From a checkpoint of a small encoder-decoder audio transcriber: decoder layers 8.
Rows from block 15 of the audio encoder of a small encoder-decoder audio transcriber, named by matrix and row number. Rows with one number belong to one channel. Each number is 500 + 50 x the weight over its row's rms, rounded and kept within 0 to 999. All counts start at 0. Numbers have three digits each.
After each channel's rows are labels from the 100 clips, of 14848, where the channel reaches its highest value: "responds to" is what is common among them. Only what is clearly more common there than usual is listed. The data: short read English sentences (LibriTTS-R). In brackets: how many of the 100.
# convs1: first pointwise conv (encoder.blocks.15.convs.1.weight, 128x128x1), inputs 0-127
# convs3: second pointwise conv (encoder.blocks.15.convs.3.weight, 128x128x1, transposed), outputs 0-127

convs1.24:475467446535513495602518495496468426508451436453544479526549513499476486501460500588390562460455483511467542497605446541488494546503434425456482516452508585502559523648493619501556531594542529496480491500512500501541464513514492414490576498489614502497539546360569495501502454531464494475498516596516497523391468502459391479490532523542452394546394449473520503443500563519533463430439
convs3.24:518517498515610531485509467542469501652483500503454619554531560399500537500499528536429507450493516529665418481557582559480455528504431423505457499448512502512511469498546543501504572443513443485410460532489490485506486563372574464640478505438485501454435455541502502583505497422512615604404497472514500541470504420532447504497499508525543598501478494500494511515486523501457510516508
responds to: the word "was" (34)

convs1.91:420637500500494526601486491502572478500500497496479491478515481497479568447387747545454534517497522506499504498526583478571500547478500446518499501453473499500538530582508520591498463475544539487604574425485530508424511452521500501530421535493500513441517526501454506493513463482512505493534625602450500491543489458417458484500499492503473588505501679487501500475451480505565501520553
convs3.91:458472503501527605505426503486550503444551498515530420463502441474511449502590267486399500508515533496529498505515557462532453491462484499639500500597382483519486500554540590511456539565640502474496493500475510573501498389430528501495463500499529476494469550500457459469459323500555515512502456530438494529501508433520500543477448517490424507489499476500497479563438504471495501541495
responds to: the word "was" (26)

convs1.18:497563485398500524465507502483501502547538517506485500499474499528496498445499413506501414500426453485561496517606495494360633558495498476501465492497507475526578496500477604415559545487663451492467514502391425576514435476473501506485537495457516493446432481522484540496389414576531454508495521489497562581455527591592514484474407567593629516512492419505503464485516520516487501499515
convs3.18:499399475529522503634517592457560526497589568458439457501504503676492499541494476483504480506417473481503408476495515485644489552438510451487520439408491513560417468444497526501430457538476487515543509413474496501644487603523532502502484499501502486509500558498480477566510515544514501493503504622513509474464470432610495506542500579485514494498512477515523506677509493487568499500501
responds to: the word "the" (89); the word "of" (25)

convs1.82:503465363415538506442459586543582415446514522501476540503478502469504481521475528501481601517331492530498447504481489549499492616410447515552499502491516499501570344496505527634504425471497538516483521572464582595477503504633466501515475502576474486498503501418505494419549507651458444495487544473484510529501521478498483487489524461484538544532500520571501492504431510527517527485577
convs3.82:551500470497506488538487514515437620434482516512463537587424501507442621509575431480432546549600662487504431554482508519481377388470465487518482522569521501504515546570493465481435499563501501500446607508504474500677519515524545495486499464499565405438485503503503504522524506535542406484494518506446528573517506498536431542604497495506494477531533491506624527489552441483484536469483
responds to: the word "you" (40)

convs1.57:618625561478449509439506407484407535615505522494418503537541453451511493518484487360474540505498493497528449530523456529435508510552520522531501487461465558494501502557503593500569491445530445472497496513470503559494589522513500501403337506573517499499494473500498494369398442542508507508452547416579559526491485402544447504474492523565489477526457497498447507475486401494479571590455
convs3.57:463560411534433500560466496554496426501552499593497511519495486501495503473563498359482473554494527597496467504639468426489472495564483491495521496494615485506484412494594496417486512548552623522512501552505504540550461479425396492478499461478516489560493436445554487416464515502596529453443653501485348514535415500520477501497507523518501545537520529502504425574486525517504495428502
responds to: the word "and" (27)

convs1.71:474501559463487606492505525499499459522529523495500413424483478498403414328454472496385513495402437496493534505597496610521509396474412514545592514533513403489500469500409541521530496500485507389535500508492500469483638492517452521517507419499534503471502538503476495523497478505502519486459504480382484481504493469475460547448496594529486434498504526518546503478489486543526482688472
convs3.71:504460528516492500490549426469476477493503559543510379426503479490396284517481489529482494485595495511547504536490391500478505499534467490466584502520498512500495466387504493520627502464595513495563468515496495482486451512500498494553474493491499522592504492484612397524566504485460497385508500467490490641507524499501544430499507445496505546474488400503410483515515628592508465496505
responds to: the word "you" (38)

convs1.75:596518515479518482480530492500526518491501494472503495454570479567452506415532475569449487509502508535579502528518479519557515515577480542500600469535496493487471512525411488500460500500485523422330501577515606505508480524505500500464498657638513333467450528516373486479514481467529488491538501492491519564529548399401491501499519503459564469484488402412499463475500524366498560493507
convs3.75:615500533500448548499512491555520497506497504518459489647468693492500564442514470567421500500409500585487577505485515547533505505482498508485495522498551505473508698428473550502480501410501503499524446490319523546525465486509483457473509528560552502504432426498453490514510484431584460468517537508607375542502502501503508498488494528474516473517501445442571502452491498494549503476516
responds to: the word "to" (33)

convs1.69:520514480497500596597543478499498505568440487562476500518543441547515502558498459495404515398411613561469587480433475567505474587495500521600505493499552478498466491504503524433523491480571419498500476499473513557513494497499502513476451343505581446519495464540419405506580503545479516506488494509485508594506499482531467634500427607497483470511400450504441522578452444500572567492387
convs3.69:550492515536508491586500499666587581395461511472454531566513530435466465465503501429439480503502529463469500496494501518539429441532430435506488474522466502500444470505483526462479603598479517453527477492390531580469513527386494456468512471493469495433510518439499490489537500539482450465468490499446501488501493475361410479500511548694539474503685501495500510504500509477512470445525
responds to: the word "he" (27)

convs1.123:588507507500568506483537495498491481543500501457503464549403421431550474551517513490519561597504526433488489504505404443534499471500500499482502495502489500511586464500564561495234500491492497442491533501473482497508503491455500457546592465575585531453501512496529502526499553513512494413501535485512495499505530498405373482506531470609681483518495504469526499479562518535415451444434
convs3.123:445391387532486469502467528430517417548458496508501481440504412500530270500578500482578502549501492536366470503522501534509537507365501553526489512501497552462497506532510499501615441426511518540491483548519484464529468549559480502605494516471518442490433500501558468509429592475494469478471525542493504477505547512523500488501500504505500501535502499522499574492571469502497479706514
responds to: the word "i" (45)

convs1.62:497491468581500521552534479468530500640557492568500582557599458513443496462371527484541587474490500473560508491528507441477428506498532567486504540425585496498498488436475424533501495546501474455467466499600519501570500507497502520484500390524481524413491500459457509487555483421532495432489454478452542562619477516482478538491410423505574444528536603484498584528413418512534530546344
convs3.62:650466472629464533601512502473495472507586503456482545457523533471508505449491523508452574527506501506464508493519505500549531502496521399533490498500493407626416514497470524499519496489480501461512572501453509397465492534496488529564506536507431529467505508276514503483507469499508463471547475517499531497428517510491404425580344405480458578429517517480516514460502497449442557438456
responds to: the word "of" (25)

convs1.19:486546502451536472522481546428532514485483503486494495442498500512505504464492472516536502496530479509528441486495451504344513501476484549431528502336606474501576395541401434500461464486499511397479484474423526502500501516504479573491428420503660482517494545547533513500581503507453410439503489513519650453503473457506501527499521530521564448529501475508517483479422360511497371590498
convs3.19:544518497488512502497510471492495478518484500500485502586484508502507498415520519560502500290447441502538519515505468499501610548545491499549500499477487501464395471303496502494484496508500498451511470441416513502462501532526507502478480462493483499484366495500598499497542508441467500558483500463505499484501501462366499494492447495531436504500514535488497495475527761484579575481503
responds to: the word "you" (37); the word "not" (32)

convs1.127:440560484455520437529486522517496375547485501507339552592507535511469489516503468455482536521353515465527511465494604627578548514503478442513505492502497508522459506500529488548512527476513537616541497497533499418499508545491414532683407501486425487538489491502563576519470531502592517454496502495465447502493494410503516497418528416499489451522507466509585455513554499514443440413441
convs3.127:287589554450510519537502399507508494499470537537511482514500539481501506475461450507500496437496424480500569357538585501489541495517534493559484552545508438500501431628556508503288499524506465520515599511625476487498516484491513474484479478473505486498500500488510496469472487498497592474504496469486543384608425422413483509500501534520485496485522580541499502508513483532448474457483
responds to: the word "and" (27)

convs1.33:507554502490503568514507528472481502516537500450481488463579525524459445327433507512595449498551454505502505540471455499520568539499501504525606382508444549506453501500451506473550542506452508498401453491489440421506486503488507506583499496540486399572514514497638496503501521531442505554566508511438472554531684471602515500479340499490566415543503428482507496498499512569524446483480
convs3.33:505524498612505561503478389538534468464499517499475575461498541485550500490488495480479503416488541509525553524498501509499499497511488484508467448395491513528593629464480716441417478502482486500473512459486538522505496443491512485594546501499729500500352502482452501526569476483499587493487527500499483531499501438521515511542510573464500475534451481384481501551512469475573442489500
responds to: the word "you" (38); the word "to" (34)

convs1.89:502511467535508456534505475492538501496558513505398500500507556476497488505442462550536491531496512500620498496533554490512495493560555509642458500501486618493419571568463498476538500500480592541529600497481502482496503524471523500421527503492521535544506467555497476494482513448287423468495483409464506500509417579491500511570461359518552425503496500543528496503438513501477644500350
convs3.89:533535487485503546500436500429595500509454504595529501501585558519478486433503417504452410556500503500352503485548481466454378500500502476588423622535470499459503430494526490522452464527511466463507596496458552564527488495482543497487454503495504505502453484520501468532473469504550426434448498501413429593557519420558546491520495471454536558485503452581502489609405526508513427679471
responds to: the word "was" (65); the word "it" (39)

convs1.13:548496538466421465550493475484495478500389505457481481549538468484511471423398593548489358613536546518501488468488549506454465467491476505575495556572497523561504537520403511494494492481549495503509500498464503498536522495473503524452500450486498525514542497460497506459462542538777480487497385431453519499359486537448502489510564503492507407469454515444506497460521503508409433508517
convs3.13:502496495531444550473500509478505438532515466497528521490630465557509526515445470464584498564513507608506497544473501618398590447488448544475468576494564494495501515530461480565504499461537456515416550489497567507497511480452502519516471502507487514499499463482472453496494503553720577505438477498516514493337506598499510512510493515497499310580478490500577498499578593481523496495492
responds to: the word "was" (31)

convs1.115:443562479482487493509497459494548450465549484460484538563468502561494518500505543533500499496481463538478493430586452413488438581504401462462427441508500515433500531515670620504676359516599528532467512527551491457469496634513460492514517509502436548570496503520424617515495500526486587473503417456490532585546505493480525556507541424467521500416500459472495467532493513527515460477490
convs3.115:528480484550554501524531512490452578483396479441421510599516565463496498525471535495486494500513537432475502388436500499510499517548499589312519510499495491473531377510514492501501492640515499515517543479470458480507500515519473379437512484501479524462607499519472469506513630510502443486498526503569477421444414539517600488436531583561525417614507510485449507504481543560499531613500
responds to: the word "to" (33)

convs1.65:500524529413539491568373500538420485507458499498274500501492525535540492500538472544501514516547485474531485531486500502519493508499502425485487558506555494496483510499494524498498513439498519515491513576504408502500691499506497501501494690490497496526522492541500542511456487469472500540503517501500481450534609509393483500316478496503510493510514481491489347471469506484492427440501
convs3.65:518532537503490541498414500501494444595547454521489494550509487500483526458448607534498581461457481413550526488480482469503589483451508549476530498465471498339472512499486500502503501507474549526463464734477558500460490495512493582472496643502487408503496498714583513413471465474507442538504497447483488473519505504501512419487494498490492459504506425500476404502502494510499552491494
responds to: the word "a" (29)

convs1.36:517521595487512483303499498491595498486502483448491492522618448515561568499449502538522617521486585501487595501489461447548532542506502389467539494528514498494481504585519551491591502493532518503520507500442551482447478468473514443468603480533663500500500503503657474495513493470653471495528569513554508500378503502471440494498487518583475563500468519487484500554523517493502492491489
convs3.36:500496503470466491492510521556422569474505485503487493312412495500557499441548498534500504500509498478422492511511501451483514406506542504526492499521507501501507499496635555499501493545398459383509497451456394480526542485508621374499597490571555448521495486519511570411500446496450459510506381371500578520503445488455500471461413389500492599549545509493494516477433500510501508454530
responds to: the word "to" (38)

convs1.56:506552368512486490520488442508449480462431516541537533395492492398482562499495453496428485501444409565551492496497508482566538505492531579488433440450504499481518468501537494666497483442454562517405607635555486495484435523455492455508475502524553386502502496479497486573540529496497504503507404499538573500506393529444497455482447490513474546501389593543531498488441462499500479360513
convs3.56:450454515380503500494461636514484522482452458482462495515517519500498487525492509493501465519519500564517423499416555480502533503497481501540503480500443488499438526502504469497489503500472413547664506453537490552479497470639529605454501521500508489487532500493487615550496519492432485430514430489333507596493507563517508498503398516501436493302538474541550509506492496394501584508436
responds to: the word "him" (26)

convs1.32:531500439500500450465510502510556463491543640499501509411502513515504516374464550512491410498402522494516505500495472480511444515500440492504445569500557498499518602615483562492427435508512524477445524493497593592517525408531478465441654461503559532641493465504472489497537531551480502466550515502477644503484591495559512512504596475430466424510487414535527498469518448471519447413459
convs3.32:396377478497585502587526629501459568513498500537511468557498599494500500547490401484501529551497537480473470464438497494471464411499504475482528475524499586517405492626463525494498495501533413577547515496553485503540500412577495478487524512494460504376697577493526485524500517500503499406431516539516469576489500498504482491494454586454496436503501500563590496479457508549452487443575
responds to: the word "do" (37)

convs1.103:501518501451566429488507532499558624520509495507436453534528525569442506464496466490505511464535496502582514499536499509401507482521661502482499496442548511497535507516438593444483511498496500461473558425500416479504458485427498361479568450425629510444484501542469483510469533503415431523440511600527640502503472504374466526514538503537505520491487451553559490586421570576516503403474
convs3.103:522493441567475477489517509511500519437392501498495514506552504451490505484525522508531419418501493534504480379486501509491482439444565555473393482513477457491516545514489499529508501537542450575444552497555450500490520497494540442513501490497556552420558491500431489429587504499427521485497570501503529495504477489487382508367539484441393513652524580639414513649550502394492558565502
responds to: the word "the" (58)