config.toml
model = "encoder-decoder audio transcriber"
dataset = "short read English sentences (LibriTTS-R)"
train_examples = 26041
time_shift_ms = 50
n_mels = 64
hop_length = 160
input = "log_mel"
spec_augment = true
win_length = 512
tokenizer = "char"
vocab_size = 32
encoder_arch = "quartznet"
encoder_norm = "batchnorm"
encoder_activation = "relu"
encoder_channel_attention = "se"
encoder_drop_path = 0.05
encoder_depths = [6, 6, 6]
encoder_kernel_size = 17
encoder_stem = "single"
encoder_widths = [128, 128, 128]
fusion = "prefix"
decoder_width = 128
decoder_layers = 8
decoder_norm = "layernorm"
decoder_norm_position = "pre"
decoder_activation = "geglu"
decoder_mlp_ratio = 2.67
decoder_head_dim = 64
decoder_fused_qkv = true
decoder_bias = "all"
decoder_qk_norm = false
decoder_layer_scale_init = 0.01
decoder_parallel_block = false
decoder_inner_norm = false
decoder_positions = "learned"
decoder_prefix_bidirectional = true
decoder_connector = "mlp"
decoder_tie_embeddings = false
init = "kaiming_normal"
residual_init = "scaled_by_depth"
optimizer = "adamw"
lr = 0.0013
beta1 = 0.8
beta2 = 0.999
eps = 1e-08
l1_shrink = 0.01
ema_decay = 0.99
steps = 15200
batch_size = 256
epochs = 149.4
lr_schedule = "step"
warmup_steps = 1520
weight_decay = 0.1
Rows from block 7 of the audio encoder, named by matrix and row number. Each number is 128 + 24 x the weight over the matrix's rms, rounded and kept within 0 to 255. All counts start at 0. Numbers have three digits each.
# fc2: squeeze-excite expand (encoder.blocks.7.se.fc2.weight, 128x16), inputs 0-15
fc2.0:142134129141142148135087132129156132144134124171
fc2.1:150126137106127128140043137137127148138147156136
fc2.2:187109136138140149128118161149174136138133214146
fc2.3:147135109082155214123079191118159109145096138165
fc2.4:132130098114141085135101130122128101128112120163
fc2.5:155150133141165129128082131138134168131136128195
fc2.6:184151177143116156152136154165128148128144187146
fc2.7:150119126137128155103145158123118133128129136128
fc2.8:152172156155140080134130114138125112127149116180
fc2.9:147113158133157126158134114133099114126133128128
fc2.10:199130130129132143132188136092132133121132123126
fc2.11:133128132140128136128114142131130130128133134155
fc2.12:153116163141129151152116126159147181138134141137
fc2.13:127118144129129165143191116129125140116141158129
fc2.14:129152153145158117132134131136133140131155137130
fc2.15:142139171171127128140115145132127133127146133144
fc2.16:131128123101128140129100162128149120163110152141
fc2.17:148150132128099128128158133128111145099128127117
fc2.18:119150163142125121209134170145120149166128130129
fc2.19:129100102100152129114108155100134098131099127128
fc2.20:166160159141173160146127143137153131145131117206
fc2.21:132132102107169167113127166110131106128118119102
fc2.22:129128220132122124216137127128158144124177110182
fc2.23:145124139137128152151186129134136171132168141171
fc2.24:145169201170132136161185147173134171145166155152
fc2.25:099131114195116105096200114129087150106168122119
fc2.26:184123161135212157196123127140160140194128100165
fc2.27:127128139143128125126149130138134123128132083148
fc2.28:129132100131131128146154130129124136132129102130
fc2.29:131126128112161129160117131119147128144119152147
fc2.30:178150128114113132130127167127131132130131131145
fc2.31:118149129144088123073188128132089129072145136091
fc2.32:129128109118167129125106132154130129130114124124
fc2.33:154129108118133135130097136127132134166090134150
fc2.34:176129195123130131150128129146156157136122138146
fc2.35:129146156132132129129145136124131127120129101156
fc2.36:128131114122158147100111175081127099126099129127
fc2.37:139128150128147151150107151131157137155086176176
fc2.38:190132158139132145174106131141166169139129175137
fc2.39:090130156164087114128140044139055160069140134124
fc2.40:135128128090130130126128144128130128131121134128
fc2.41:128128123100113121130090120123117117119103124128
fc2.42:136129130168128160090131130163163133129130142156
fc2.43:127151181177075133138164106128123128125152122142
fc2.44:129133142140129129160112128134113099135117114147
fc2.45:127128161134125128134139128156128133128137132135
fc2.46:132131148182133131129120134128134119134129128133
fc2.47:127088165151101132195131110202132160126165163128
fc2.48:166123106089138135132074130137129126129108139137
fc2.49:138130136132129140138148107157142147148131174130
fc2.50:132136145133128103146131124175146142127155128142
fc2.51:118147144131139131160131133132132129138129131123
fc2.52:127112137116125158111034147144125124134086132099
fc2.53:137107144137127150156119128180126181162129156160
fc2.54:148148131142157142173107197136147168165130173188
fc2.55:145131157144147140148172161151164130159181139131
fc2.56:113128136129151129134111128132138150129133138116
fc2.57:128111135118123147134106124163125135100133183099
fc2.58:108092170133115129132140111150091160100139213128
fc2.59:133111127126137163127093150127129139142111168144
fc2.60:128156144132128125126144134093128119141137072136
fc2.61:135128142130121131147128161136102154140129156132
fc2.62:145092133116143176109127141142143129126124167114
fc2.63:144182136133143128183116186133132132128153133153
fc2.64:191149199149129124148128128154148156148134122135
fc2.65:148097146149115132169061128108152143145119154194
fc2.66:146129164137124137134129122172128198124131161146
fc2.67:177120127095165145135089129105148104142096124134
fc2.68:164133140112129180139067079128171150182095145151
fc2.69:135129167108128131171083140129129161131128131142
fc2.70:129137128138135149115135127128129137129145148128
fc2.71:147128140127144160128078179126134128162137145131
fc2.72:126123134105141128176086123129155146108127129128
fc2.73:176162157137130126132152049153161166129143131139
fc2.74:129128141128113153159128127140137156128129146137
fc2.75:095128161145125138129133113132083149096159151111
fc2.76:149120136126164153126123136131130108138120125175
fc2.77:150085126107128132132128144146120146130124179133
fc2.78:167113129066164188176073191107169135176065129207
fc2.79:131128085114141139115136225072188120137118115129
fc2.80:121148128138170156106159105163101132145131107128
fc2.81:126127171139117130156128128177135145128174178176
fc2.82:127124128135128124127128127149128158128169126128
fc2.83:130143139153120128167214128167129158122160184148
fc2.84:145135176205122125134145086180128155127169072148
fc2.85:130130139151130132164167129140130148116135137131
fc2.86:096138124139126092129172114152101103124145137083
fc2.87:108139162155129114163187110146113171124147131127
fc2.88:163158107132142128091143130127156142135130128133
fc2.89:193126129130131162140127083130149183134126157148
fc2.90:128139130151127128127130127132128157126152130127
fc2.91:165128128130139128131125127129138128125131136172
fc2.92:119130151195115121135125100165118190117139149129
fc2.93:145126178165128136128129127145136135133151107142
fc2.94:124126130165126093146140119134123131142161111128
fc2.95:140127191146131129196149135142143183131128127148
fc2.96:149128144137149142136123130127123129163133130172
fc2.97:149123137124128096128071126133149134140116131160
fc2.98:133130055123172177134090128127110128127099136079
fc2.99:137179154142134179156182157179145174146178136135
fc2.100:126130138190112128131138095171067150093148156113
fc2.101:144131126113149089116117150097185123137090118149
fc2.102:110144116128119133126134132136127150128152159128
fc2.103:126122132131128127119118115132126119127157130114
fc2.104:140112097128125209127117130146123186128081232128
fc2.105:128162129170128124119152114163087129128134173118
fc2.106:116120152134140145139202118174119147112131153111
fc2.107:143186148183130128144133126169134161177162180151
fc2.108:130128156134128133135127154175138137128175169130
fc2.109:133108105127128156127144114127098126128126127121
fc2.110:134130132088161132160096158127165128128082123163
fc2.111:144127169131153153133111146164139128158098110138
fc2.112:117128126116130128129126151118132125150114148148
fc2.113:134133117116128129106141122129099129128147130093
fc2.114:130133085077155132127100130079151118163114131128
fc2.115:142129130132126175114181126140115157126131139118
fc2.116:098139129154148140146137130129131143178125128128
fc2.117:127143152135155141169124120154129163113144169170
fc2.118:130102127135126128139129134167112140115128156128
fc2.119:149128090124168141141153148123134085136115090112
fc2.120:114138130127164117162150130100131121168130129131
fc2.121:165134122139138166113129158136142128135130145128
fc2.122:143169127164156144129124136129136149137167179135
fc2.123:122193151161128100105146101147128127127149116112
fc2.124:132129131127134139135124094174166139132133135155
fc2.125:131129126132148161102151151125142126097130126077
fc2.126:132128150151147144205105136187164151130139145137
fc2.127:127128135147096105129127120141130164136128165129