{"model": "encoder-decoder audio transcriber", "train_examples": 26041, "time_shift_ms": 50, "n_mels": 64, "tokenizer": "char", "encoder_norm": "batchnorm", "encoder_kernel_size": 17, "encoder_widths": [128, 128, 128], "fusion": "prefix", "decoder_layers": 8, "decoder_norm": "layernorm", "decoder_mlp_ratio": 2.67, "decoder_layer_scale_init": 0.01, "init": "kaiming_normal", "beta2": 0.999}
Rows from block 5 of the audio encoder of a small encoder-decoder audio transcriber, named by matrix and row number. Rows with one number belong to one channel. Each number is 500 + 25 x the weight over its row's rms, rounded and kept within 0 to 999. All counts start at 0. Numbers have three digits each.
Before each channel's rows are labels from the 100 clips, of 14848, where the channel reaches its highest value: "top examples" is what is common among them. Only what is clearly more common there than usual is listed. The data: short read English sentences (LibriTTS-R). In brackets: how many of the 100.
# convs1: first pointwise conv (encoder.blocks.5.convs.1.weight, 128x128x1), inputs 96-127
# convs3: second pointwise conv (encoder.blocks.5.convs.3.weight, 128x128x1, transposed), outputs 96-127

top examples: the word "what" (28)
convs1.74:493482493493490497519549538528489527502455494478492542481504525507518493505540483464499475500533
convs3.74:495499502501524501510499495497475505481493496501500536480500501475486506502515514520565489500504

top examples: voice: female (84)
convs1.62:494481493509499493460501496506496500494555497505500391518490510501487503467519505500504500511495
convs3.62:528500502501500500634500488540471497504513504504495499500510467490500463466497499497484501501511

top examples: voice: female (85); the word "not" (30); the word "was" (28)
convs1.115:486500510499500507479500491511517498460499503502579487501468512517528440481528501476485521501516
convs3.115:518501493506513460494468479497549540545503465489484502480513494494519533488520484490498519494475

top examples: voice: female (83)
convs1.33:524491518503496473511453509476510500501502561472556504470521499490471499424547511564503530502485
convs3.33:428501495501520529455469508461484477466542500532460485496496478461501487507499501515493496522496

top examples: the word "to" (41)
convs1.113:466518551535489500499496483498500504485478500505484461507484540508503518554504481500524480497495
convs3.113:536512498501460500462507495509498500528463498492498500505518497554503505520502521490496507472502

top examples: the word "the" (57)
convs1.68:497504519495475513530527511566503501475529496544482457497471491488445559523528494525478494525512
convs3.68:499531500511489499523501503503503533525495521488431488577515499504497469500498478505500508514486

top examples: voice: male (89)
convs1.78:507498501466497500452477499484506497517515500492475472487506529508460473460486542486499554500504
convs3.78:502527536516500530500490506513507492491480500493511500500507566517493500490446406485485500507503

top examples: voice: female (96)
convs1.42:451514551620452482482496508510486490493510447508500500505555503498503498507506493497492507529505
convs3.42:511517546507506500500481494536501517480494502504488526525455490488467493504520462578465531497503

top examples: voice: female (94)
convs1.43:505474509454466496500465538514498450485474497486493504445501510568499501482457504507484542471543
convs3.43:485500460498499472499534495502515502507499437501503506501503500502555488505530501481500503503495

top examples: the word "of" (30)
convs1.89:453504502490499500526498492495494515484495498481504496448470477564456490505511481521500497472513
convs3.89:503502500503521484494469493447514466442442500493501442515506506501459518492486510552486499488493

top examples: the word "i" (58)
convs1.90:527514468590516504494531536490558498515502495495477498504502470475584500505536502494504500495478
convs3.90:437489503575486501475535443482517526483454480496487450454499510495518468507494470505504513490492

top examples: voice: female (95)
convs1.22:500510469462524469503492501499497508494510491542509500501509454466494493500508497504474502502554
convs3.22:500491499471485517511498470482506502500505514494504483452501501541526504505483543465497512489500

top examples: the word "was" (27)
convs1.23:493490519502500489465505499502509524489489500492498503525501480505500518513502501465463501500493
convs3.23:507501501506500456553435556551498517510507520496525487507534517497499498566496501503507504504463

top examples: voice: female (91)
convs1.8:537500508528474489500490489488520491489460501490540505502501484501503517516528503506501527508488
convs3.8:547454535469497486477529483460499500536507557500508473499526494514524510533490509512535477492476

top examples: the word "of" (31)
convs1.108:497514502571501499504532506499501506510519499503494503458460527514499514501463535559501506493503
convs3.108:506500512511462479503499533529521516483490496478483484500500490500499500504537498511523542523500

top examples: voice: female (83)
convs1.107:499499496500494505502471513490509485498508498506512459450523528519459493494488510509509501552506
convs3.107:499512536491497468450486548501501499503495523466479494511475489501481514494480475479489532540502

top examples: the word "and" (27)
convs1.54:470500488503497514505544500512509472502500502570491499562505503486480501497499502468500495500494
convs3.54:493510491444476474517542510477516571490473520491478502507510529508492455500486500499513498494488

top examples: voice: female (83)
convs1.15:499498490453470505511502512484477503508497499502481502501461420493501501500494502500411499525495
convs3.15:495504503503494500499496484496509491499506483492501552554499428500542497502458500550463509502478

top examples: the word "of" (42)
convs1.55:513501500517502494500500516501543467500531508511487497574476468473476483497502464540509528519501
convs3.55:512489501485492510500500476487537488499510500482513552514499507483515506486527501492474494501453

top examples: voice: male (94)
convs1.101:536500498491490443470483518495496485501547494503509492442520505516538461538516464529490499498490
convs3.101:494492496581503493494511456516569513522501506490502507528486500498483509451489521496505525483517

top examples: the word "a" (31); the word "was" (30)
convs1.38:446506500498479636481505500495500499468477502494500499475504547516480504518469467463549487507516
convs3.38:516503553489456555489509495502438503441447533522508513504500529515441497500512502501500475476482

top examples: voice: female (86)
convs1.121:509500494500510496500499506442500496516502438509500504490500487498499493472512497534485498559504
convs3.121:505471502490517497493447473500497473553520482522505501503488499454511545466544500538501484559502

top examples: the word "my" (28)
convs1.14:493521530505514504494490445489502495409528460491500512504532498500492484462508534501497500494520
convs3.14:505511476453518503502529468512486509510554510499499500525488492508507472457546501514533497505521

top examples: text has "nothing" (25)
convs1.105:528536499615499508509514501498503535525494500512563501512488502501500491500495494511467526524504
convs3.105:502485505488518500500483505524501499506460500512499497484504493485448478509500545485508505524500

top examples: the word "i" (60)
convs1.6:495501491518517531496488500377500498476476520500502500504515495511533471501500479527503500575498
convs3.6:503501502523519501467499432517498478500508472490499517519506519501498526489498505542491497478502

top examples: voice: female (86)
convs1.87:505478503498508501505506550502454497498484527494537504491512410496453486504529550492495477474451
convs3.87:502499498513518557492523499509502564500509498507463489531499486528538506505508499504503468511458

top examples: the word "to" (33)
convs1.45:430500503497492499556506486509493517555473487489397551489457540499499500487498487494504497513489
convs3.45:507486510514504478542482500507499509500512496489501501517499543501471497485582483506526475501496

top examples: the word "you" (42)
convs1.60:510487472517520438539568457501454485502503583482495499503505503559470496480512506544520450520502
convs3.60:502491487533487560483563453450458500524528570473502476474506501500498484500498509514529499489496

top examples: voice: male (82)
convs1.31:485502497503490497485497510496500511508479539497499514456502479530495483474503500502473500533510
convs3.31:492497500509501499500500486546518500528466465494495513521495462491471500537489514535486476511510

top examples: voice: female (82)
convs1.11:536524601501499515494557478495511502495478516462497480432505514469499504500511475501500498491496
convs3.11:497481461459482499487512498503499526525498486519505532482501476497502474500512515511498482520488

top examples: voice: female (90); the word "you" (33)
convs1.51:536479533490493466506502503512500470506488562501520501476504505500497506518501533461492501464514
convs3.51:500474473467510479476497467532519499528500508486512470499492507429508494506499540514500540491486